From a checkpoint of a small image captioner: 15.3M parameters, decoder width 128.
Rows from block 5 of the image encoder of a small image captioner, named by matrix and row number. Rows with one number within an expert belong to one neuron, the router's apart. Each number is 200 + 40 x the weight over its row's rms, rounded and kept within 0 to 999. All counts start at 0. After the name is the row's rms in percent of the matrix's.
After each expert's rows are labels from the 100 images, of 14976, where the router gives the expert most weight on average: "responds to" is what is common among them. Only what is clearly more common there than usual is listed. The data: photos with spoken descriptions (Open Images, Localized Narratives). In brackets: how many of the 100, against the usual share in percent.
# router: router (encoder.blocks.5.mlp.router.weight, 32x192), inputs 0-95
# up: expert up (encoder.blocks.5.mlp.up, 32x48x192), inputs 0-95
# down: expert down (encoder.blocks.5.mlp.down, 32x192x48, transposed), outputs 0-95

# expert 7
router.7,087,185,255,205,219,203,179,156,233,169,178,178,203,230,175,144,251,164,171,242,198,271,143,141,229,210,123,207,276,212,133,148,191,187,330,247,108,185,188,222,203,180,249,212,123,159,189,245,228,260,149,174,205,174,212,141,186,184,261,187,161,156,211,202,166,229,210,192,234,150,177,265,273,191,168,227,178,168,193,238,131,178,171,194,214,245,182,259,191,209,239,180,223,243,276,219,142
up.6,105,168,234,200,188,200,272,200,227,200,220,200,217,200,200,181,147,230,185,158,200,224,200,178,200,200,200,224,253,200,161,200,153,175,240,229,200,200,200,200,187,244,169,266,200,200,237,388,269,267,200,200,328,182,218,200,240,172,173,200,166,130,180,262,219,200,224,217,200,124,176,222,220,125,289,221,216,152,138,200,200,161,139,200,200,178,237,185,164,270,239,147,200,200,222,102,134
down.6,036,200,115,200,276,117,200,200,200,200,200,200,200,145,200,200,152,102,133,200,200,134,200,200,200,200,200,125,200,200,200,200,200,200,171,200,200,296,200,279,200,200,200,200,200,141,129,108,200,200,131,200,200,200,200,160,200,200,291,200,272,200,200,200,200,200,200,200,200,200,240,200,200,200,111,200,119,200,142,200,200,156,135,200,200,200,283,309,200,200,200,259,242,200,200,200,319
responds to: text has "flowers" (33 vs 3.1); text has "plants" (28 vs 9.7); text has "leaves" (25 vs 2.6); text has "green" (25 vs 3.9)

# expert 11
router.11,200,192,217,244,179,179,207,195,178,205,190,183,204,196,270,199,248,212,198,224,250,178,186,172,213,180,186,205,149,249,197,180,231,174,215,196,137,199,140,142,236,175,181,230,194,204,179,83,202,150,140,226,36,190,218,196,238,155,217,178,217,230,163,239,146,278,166,115,184,290,248,196,234,323,181,182,221,201,239,205,190,194,237,171,279,210,208,187,184,207,178,185,237,214,215,221,202
up.6,030,200,200,257,147,200,200,296,143,200,200,200,200,263,200,122,264,200,200,200,200,200,200,150,200,200,200,200,200,144,200,200,200,200,131,200,200,200,200,200,200,200,200,200,259,200,200,200,157,134,111,117,200,200,252,200,200,200,200,200,200,200,200,200,200,244,200,260,114,200,200,200,251,141,200,139,200,200,200,265,200,248,200,200,200,200,293,200,200,200,252,291,200,200,264,200,200
down.6,042,200,200,200,200,200,200,200,200,121,261,200,257,200,200,200,244,200,247,262,200,150,156,200,200,200,200,200,123,200,200,200,200,150,69,262,245,200,251,200,200,200,237,133,200,200,154,200,200,200,200,200,200,200,200,256,118,200,200,200,200,303,200,200,251,200,278,270,333,200,200,200,200,200,246,200,200,269,200,200,200,200,253,254,200,288,200,200,200,200,200,267,200,200,200,200,280
responds to: text has "trees" (57 vs 27.2); text has "sky" (54 vs 24.5)

# expert 0
router.0,070,262,261,180,196,139,184,223,192,223,147,251,229,217,142,182,279,242,259,217,121,149,179,203,153,180,198,190,255,174,189,192,191,255,230,169,232,164,199,237,235,183,333,207,226,219,152,225,106,207,149,196,132,250,93,210,246,243,241,164,168,161,220,160,212,255,157,228,152,273,183,200,266,213,172,211,267,251,207,234,157,245,167,237,211,192,158,163,215,122,184,233,248,155,197,290,247
up.7,053,200,261,200,200,200,200,149,249,200,200,229,302,127,257,137,129,200,200,150,239,200,200,200,200,200,200,234,200,200,200,200,200,200,246,282,200,200,200,200,200,200,200,200,154,200,200,31,267,200,200,200,348,200,200,200,200,162,200,295,200,200,200,200,200,126,269,200,250,200,200,200,200,304,200,254,200,200,200,200,200,142,200,200,246,250,200,200,200,200,200,200,120,238,200,252,200
down.7,092,173,200,200,167,200,200,230,233,200,251,269,200,323,267,200,160,200,200,165,278,137,236,200,277,200,200,245,200,200,142,166,226,125,200,129,200,244,223,200,200,136,200,160,200,300,200,129,270,120,261,133,241,148,200,200,200,200,200,200,200,200,222,177,159,200,200,200,200,200,200,200,101,200,226,200,256,261,106,160,200,145,200,200,200,175,171,166,294,200,200,200,160,200,176,177,200
responds to: text has "color" (34 vs 13.3); text has "white" (31 vs 11.4)

# expert 25
router.25,057,193,180,145,168,225,195,187,233,174,132,178,174,147,273,234,209,157,216,211,187,256,199,232,247,124,201,143,247,261,201,204,217,102,206,244,209,267,176,122,220,222,184,181,214,195,174,141,190,205,227,308,191,179,252,208,122,145,204,227,244,253,164,177,225,190,183,138,218,195,256,193,211,249,176,234,189,173,222,176,254,156,277,150,174,237,154,197,209,173,159,129,239,176,121,263,214
up.6,020,156,143,141,200,247,164,200,200,200,148,200,128,125,200,261,240,141,200,200,200,200,200,276,200,200,200,114,200,200,247,261,241,200,200,255,240,231,200,222,200,164,159,200,226,258,167,123,200,200,248,200,200,129,272,200,200,200,200,200,257,270,200,124,270,200,200,258,200,200,200,200,139,268,118,251,168,137,200,137,257,200,200,200,200,249,200,249,236,200,200,200,200,200,123,200,141
down.6,037,284,200,169,200,244,145,134,200,200,243,161,200,200,200,200,200,200,140,200,158,93,117,163,200,109,200,200,169,200,200,244,250,200,157,163,200,266,200,200,200,200,130,147,200,200,200,200,200,262,200,200,200,229,200,118,200,200,165,299,200,200,200,249,255,200,200,271,200,200,150,200,200,200,267,200,126,200,157,291,128,200,150,119,145,200,258,239,200,200,253,255,200,260,151,301,240
responds to: text has "dark" (25 vs 2.1); text has "lights" (25 vs 7.8)

# expert 29
router.29,107,231,215,237,146,133,142,210,239,231,168,158,261,229,234,188,257,184,185,183,187,182,145,160,215,154,200,211,153,204,179,179,239,212,239,173,193,208,169,172,194,167,217,205,197,213,151,49,147,121,122,201,29,218,159,213,257,196,213,187,187,198,201,239,153,245,149,171,167,295,231,218,241,360,191,185,179,237,246,226,151,185,199,229,212,198,172,152,210,195,189,214,176,210,241,276,216
up.3,067,200,161,283,161,247,270,200,200,200,200,200,200,200,200,200,200,200,200,244,200,200,257,126,200,236,200,200,225,200,200,239,125,200,200,163,200,200,151,200,200,239,119,200,159,200,279,277,281,200,200,200,200,200,200,134,200,200,116,200,250,200,97,312,152,200,200,200,200,200,200,247,227,152,245,126,248,200,147,200,200,163,267,167,279,156,297,200,78,231,200,164,257,265,234,200,136
down.3,116,200,200,112,244,200,248,222,89,200,167,237,160,120,200,290,190,189,200,200,253,153,261,232,137,227,242,200,200,235,281,200,200,166,169,200,267,180,184,181,200,150,200,200,285,238,235,185,221,200,251,200,248,133,200,241,152,262,200,173,247,200,200,145,200,200,200,264,238,200,200,146,162,233,171,214,245,200,169,150,278,258,200,145,230,181,251,200,293,152,200,200,222,183,133,200,230
responds to: text has "white" (38 vs 11.4); text has "color" (37 vs 13.3)

# expert 9
router.9,240,127,211,237,203,197,272,206,211,198,194,184,212,179,243,205,45,222,187,192,286,191,225,184,218,203,189,193,136,254,201,201,153,143,147,185,172,211,167,136,211,207,164,237,173,189,241,112,331,224,171,230,220,180,192,163,244,145,197,184,217,224,136,275,176,239,253,90,179,194,261,201,176,233,230,183,216,163,178,196,202,195,245,188,237,203,213,179,166,186,137,184,275,207,198,137,162
up.4,059,147,216,227,254,200,269,200,240,200,175,173,214,200,200,200,115,237,179,167,200,267,226,219,182,154,200,200,339,200,200,200,200,200,152,200,200,200,178,149,148,257,200,239,132,200,283,200,200,339,176,200,281,200,200,174,223,118,200,200,122,182,200,271,200,239,200,249,183,57,158,231,200,77,267,177,200,145,173,232,174,233,200,242,157,200,169,200,200,200,200,200,235,178,171,126,102
down.4,087,143,178,149,238,200,227,227,78,174,169,259,163,135,200,311,159,214,268,200,230,200,254,243,106,238,232,143,214,246,278,258,229,190,200,220,252,152,214,177,221,187,228,181,251,224,200,173,225,200,233,200,200,130,200,237,172,200,219,150,276,155,200,164,265,225,200,190,229,200,200,125,167,185,152,200,248,188,211,141,320,305,190,176,200,181,242,200,288,200,218,200,200,183,154,200,200
responds to: text has "grass" (25 vs 9.7)

# expert 13
router.13,143,181,232,228,237,174,245,214,224,217,186,187,232,201,201,177,45,229,197,192,197,155,208,207,200,195,197,225,261,206,199,165,109,209,214,180,183,206,167,174,187,222,187,263,167,188,227,119,245,229,198,249,250,223,160,178,194,186,183,178,213,199,192,239,181,168,231,184,187,145,218,214,223,144,215,200,236,185,167,214,177,227,233,219,176,206,120,188,187,215,150,179,205,202,212,174,190
up.4,057,153,200,200,263,200,281,245,200,200,200,200,235,200,200,183,80,240,223,169,172,162,250,250,152,200,200,214,226,172,200,200,137,228,142,160,233,200,222,221,175,243,186,244,200,200,258,200,218,268,241,218,332,237,200,200,200,200,176,200,200,200,200,200,223,133,265,200,184,139,200,184,150,143,235,163,200,200,158,222,200,238,200,222,128,169,172,167,224,200,179,200,174,179,175,200,200
down.4,036,286,200,200,144,200,200,200,200,200,200,200,200,200,200,139,145,200,129,200,200,153,200,200,244,151,146,200,142,58,200,200,291,200,200,200,200,200,149,200,200,200,160,200,200,200,200,200,200,200,200,200,200,200,200,255,110,200,200,282,200,200,155,258,153,200,200,303,200,140,200,266,200,283,200,200,200,159,200,200,200,156,200,200,200,200,200,200,200,200,200,200,200,200,200,200,200
responds to: text has "sky" (76 vs 24.5)

# expert 17
router.17,101,196,219,227,152,146,185,241,219,260,202,166,242,209,210,155,215,212,178,188,228,129,165,148,231,137,197,187,164,198,183,213,228,175,158,168,183,198,172,185,186,198,208,210,210,165,199,335,256,181,110,184,123,219,264,166,249,199,174,210,234,190,174,265,207,224,264,162,128,311,244,204,197,233,230,164,198,224,162,219,160,188,192,208,223,184,234,174,202,172,195,217,218,260,221,226,238
up.7,065,200,200,200,200,200,144,165,200,200,160,234,228,200,237,200,324,200,200,200,200,249,154,200,200,129,200,200,229,200,200,200,315,200,243,183,200,153,142,200,200,139,258,178,200,234,157,144,108,164,151,200,33,200,200,220,233,200,282,200,200,212,239,200,171,246,122,200,200,243,200,200,238,270,153,230,168,235,269,200,162,200,200,200,200,228,200,200,200,144,234,160,183,178,200,271,163
down.7,084,200,215,200,256,200,184,200,151,168,161,186,200,118,177,200,161,223,238,216,200,200,200,248,123,200,278,152,218,133,281,230,172,219,138,200,288,200,245,200,200,200,200,166,238,257,223,200,200,249,261,276,227,227,155,281,157,253,200,153,233,200,143,158,200,179,234,174,237,214,243,133,128,200,200,200,235,260,200,164,200,200,200,200,146,200,200,135,200,200,122,200,200,134,200,238,230
responds to: text has "sky" (53 vs 24.5)

# expert 18
router.18,077,166,211,197,198,194,216,212,205,178,205,178,183,148,187,195,217,141,175,145,223,222,155,215,255,186,199,126,219,184,279,202,216,154,190,209,210,247,219,228,201,161,199,198,218,221,179,195,193,163,133,136,155,193,251,160,189,179,239,228,256,239,211,181,254,229,268,167,195,275,271,253,164,285,207,207,222,238,178,194,210,155,204,154,199,246,252,232,225,118,232,217,286,192,164,275,258
up.6,057,174,200,200,226,200,211,236,200,200,200,250,200,161,153,215,200,200,271,178,200,278,209,254,200,200,200,180,224,200,242,234,200,200,128,200,261,227,200,200,200,200,253,200,226,200,200,97,200,257,200,200,233,200,200,223,181,200,233,246,237,223,241,200,227,200,233,200,225,130,259,159,174,247,200,200,145,200,200,171,239,200,200,156,158,200,222,262,235,148,200,200,200,138,200,181,200
down.6,050,158,200,200,276,200,200,200,200,149,200,200,161,200,242,200,170,148,200,153,252,200,237,232,200,200,200,106,200,200,200,336,200,200,272,200,200,268,141,200,151,200,200,234,200,200,141,200,200,246,200,159,200,113,231,200,174,148,233,247,200,200,200,200,200,200,236,169,200,200,133,134,161,243,253,200,143,200,200,144,200,200,166,157,120,200,273,251,253,200,281,200,151,200,200,167,170
responds to: text has "trees" (65 vs 27.2); text has "sky" (50 vs 24.5); text has "grass" (45 vs 9.7); text has "plants" (30 vs 9.7)

# expert 6
router.6,066,195,216,224,182,227,219,158,224,179,251,162,198,272,212,136,189,178,153,211,250,257,184,112,244,226,189,249,235,192,126,202,144,168,308,211,151,211,217,210,231,234,163,212,139,159,191,306,274,167,211,193,197,188,255,149,203,170,173,232,165,203,190,192,157,172,207,199,201,168,187,223,226,72,254,198,197,142,166,217,176,139,180,213,210,233,195,247,157,294,202,182,186,256,250,176,158
up.4,126,200,218,241,221,186,241,171,223,213,200,186,200,216,167,184,149,249,200,180,186,200,231,165,173,222,184,239,289,200,163,200,161,239,237,200,200,178,200,200,169,252,200,248,163,221,290,306,200,283,174,186,269,200,172,177,219,200,166,200,131,157,227,259,200,229,222,241,200,119,104,235,228,94,261,166,200,149,200,230,200,200,159,219,224,163,200,200,129,241,224,175,250,239,259,84,114
down.4,091,200,200,144,200,145,200,200,200,200,200,200,200,200,130,264,200,221,200,170,200,231,161,253,158,238,200,200,200,162,200,224,200,258,176,200,200,200,249,257,247,162,174,200,255,200,200,200,228,236,200,239,200,200,200,273,116,200,279,200,200,200,200,129,260,200,219,200,180,239,249,160,160,200,148,310,285,272,161,230,250,200,200,162,200,252,200,253,258,157,158,200,200,134,125,182,250
responds to: text has "plants" (32 vs 9.7); text has "grass" (27 vs 9.7)

# expert 12
router.12,065,205,274,254,222,177,242,199,207,202,240,212,243,277,193,182,179,236,187,191,187,207,148,162,232,169,152,251,266,210,157,136,155,212,229,218,143,188,203,230,193,161,276,249,148,91,208,350,243,212,160,216,184,221,179,137,204,189,283,247,157,180,211,216,148,177,211,162,179,178,238,246,264,132,223,215,191,189,195,237,91,204,183,219,179,222,161,240,173,203,169,166,209,308,225,188,182
up.7,064,230,173,200,142,200,200,173,170,200,200,163,160,200,241,200,240,200,200,281,245,169,200,136,200,269,200,200,200,226,200,200,233,200,269,200,200,167,200,173,200,200,200,224,200,200,200,248,200,126,166,200,200,166,200,200,174,225,132,200,238,238,153,253,157,282,200,200,235,248,159,232,286,200,139,200,200,164,200,200,200,167,200,141,317,200,274,156,200,255,246,200,257,200,252,200,200
down.7,133,223,200,200,200,175,152,163,200,200,200,162,200,200,238,112,256,200,200,200,200,200,143,200,279,200,200,200,244,200,200,175,200,200,234,167,128,200,200,177,200,237,161,200,140,200,200,200,200,176,150,179,166,200,228,156,261,200,229,200,162,247,200,264,84,232,200,200,200,166,150,200,200,200,243,200,200,176,200,239,142,160,200,250,221,231,151,232,200,225,200,125,169,233,296,155,200
responds to: text has "flowers" (26 vs 3.1)

# expert 20
router.20,094,146,226,190,246,216,274,235,163,229,240,205,254,196,190,190,85,196,196,178,167,164,218,243,168,219,218,241,208,188,195,200,181,220,147,169,225,187,160,207,181,217,130,239,185,164,282,252,235,267,243,230,288,194,152,201,180,228,142,205,212,156,213,244,210,162,275,196,179,175,163,189,172,178,208,151,242,180,162,218,196,225,193,217,164,159,229,157,212,221,175,206,159,220,193,155,228
up.7,110,200,200,172,251,200,262,200,163,200,243,234,255,178,172,200,103,222,225,167,138,141,221,243,173,233,217,225,200,174,219,219,200,245,149,200,233,200,200,246,200,219,200,216,217,200,249,247,245,264,256,200,277,235,143,200,200,224,148,200,223,161,237,176,219,83,242,241,171,158,153,178,200,200,200,162,228,213,156,220,200,222,169,200,130,165,200,200,232,200,233,241,129,200,200,200,236
down.7,080,260,200,200,160,168,217,167,155,241,280,200,200,200,161,254,200,200,147,162,200,142,200,157,251,254,200,200,200,129,251,200,169,200,150,200,200,200,200,200,160,277,109,200,200,200,142,161,200,200,280,200,293,281,166,228,200,289,156,200,244,200,166,200,200,200,247,244,200,170,154,158,119,200,200,166,164,275,147,228,257,148,238,101,137,154,284,157,200,200,200,255,160,200,243,168,259
responds to: text has "sky" (88 vs 24.5); text has "trees" (68 vs 27.2); text has "bottom" (31 vs 10.3); text has "buildings" (27 vs 11)

# expert 1
router.1,071,124,210,178,191,195,224,180,248,185,172,225,218,180,273,206,171,199,225,232,204,232,210,232,183,153,136,149,264,271,171,184,260,174,236,234,182,126,126,162,195,222,275,210,167,214,271,174,194,288,190,253,219,189,202,201,262,199,169,160,168,119,164,210,184,257,273,160,202,195,239,206,192,258,169,216,198,182,257,191,194,246,245,204,246,178,145,200,202,133,124,146,211,197,196,167,135
up.3,432,200,188,218,140,200,188,200,152,214,200,147,147,236,214,176,241,200,165,257,200,200,169,153,223,247,173,230,183,177,170,200,200,220,259,200,200,200,179,181,227,214,136,200,200,197,150,239,217,155,161,135,142,173,226,181,159,214,162,208,219,242,138,261,123,239,160,222,221,200,172,251,304,184,171,158,259,172,211,213,175,137,207,178,292,183,286,184,173,264,263,213,233,250,252,254,200
down.3,091,263,200,200,200,200,265,200,200,200,164,275,164,200,154,200,200,200,200,200,289,200,278,200,247,200,163,200,200,200,320,200,316,200,200,200,200,240,160,254,200,200,163,200,200,200,200,200,200,200,164,200,233,200,162,200,120,262,200,200,244,200,200,200,315,247,221,200,200,200,200,107,163,260,200,162,200,229,154,146,200,169,109,167,200,200,200,235,200,200,234,200,200,200,200,200,200
responds to: text has "man" (30 vs 12.1); text has "guitar" (28 vs 2.2); text has "dark" (27 vs 2.1); text has "playing" (25 vs 3.1)

# expert 31
router.31,110,191,228,215,183,161,195,163,254,180,185,168,202,203,247,187,237,186,173,195,174,217,160,195,237,134,150,195,152,232,156,171,173,148,243,250,139,187,160,169,196,208,239,212,153,186,180,61,185,214,116,225,121,190,184,189,233,150,236,210,146,192,162,222,200,213,212,175,194,199,315,230,232,244,216,238,150,208,245,172,161,183,238,244,207,268,102,238,186,191,111,173,192,211,188,238,199
up.4,079,157,226,168,200,200,242,200,247,178,144,200,200,160,231,181,200,200,200,132,200,134,228,273,200,200,200,200,124,238,180,200,153,132,225,265,171,200,200,200,233,200,200,172,200,200,200,103,225,200,200,270,289,200,130,242,259,200,267,200,200,200,180,181,260,200,245,149,200,200,299,165,200,297,225,229,200,200,200,148,232,200,200,200,200,274,135,200,244,200,122,242,224,164,171,200,263
down.4,025,274,200,200,200,264,131,200,200,200,116,122,200,200,200,200,200,200,200,200,263,200,200,107,144,200,200,200,200,200,200,200,200,131,200,200,200,200,200,200,200,200,275,200,200,269,200,313,200,200,200,200,200,200,200,200,200,200,200,200,200,278,200,127,200,200,200,200,252,200,200,200,200,200,138,200,67,200,200,200,200,276,131,200,200,111,7,200,200,200,200,200,286,200,200,200,200
responds to: text has "lights" (29 vs 7.8)

# expert 24
router.24,062,198,193,279,145,165,213,197,204,193,193,139,194,226,263,161,142,198,137,239,236,200,205,180,236,193,178,223,118,208,158,155,154,175,256,193,172,183,159,126,165,201,160,227,166,206,205,183,205,186,180,243,135,196,168,160,230,129,211,173,204,207,117,302,157,223,162,139,194,191,236,211,258,189,232,190,185,142,211,208,178,185,267,244,229,203,136,218,150,264,146,143,196,207,240,201,173
up.3,050,252,200,240,136,200,176,170,200,200,200,200,262,257,200,200,200,200,200,105,200,228,136,100,200,200,200,200,200,200,179,150,200,200,200,230,200,247,200,200,200,200,200,200,200,200,200,358,200,200,200,242,200,200,200,200,273,200,200,200,200,200,265,261,142,243,200,125,139,200,200,200,200,200,248,225,200,200,200,200,221,200,154,154,200,158,200,200,172,200,234,165,245,200,261,200,200
down.3,062,121,200,200,283,200,200,200,99,200,200,251,151,146,200,270,164,230,200,226,200,162,256,200,200,251,255,200,200,267,312,255,232,160,151,221,200,240,230,174,250,165,200,241,200,200,256,200,200,200,246,200,200,150,200,236,200,200,200,134,261,168,200,200,200,224,200,233,231,200,200,121,163,227,200,200,250,200,167,200,296,200,200,200,200,155,200,200,241,200,262,200,172,227,161,159,178
responds to: text has "black" (43 vs 9.6); text has "white" (41 vs 11.4)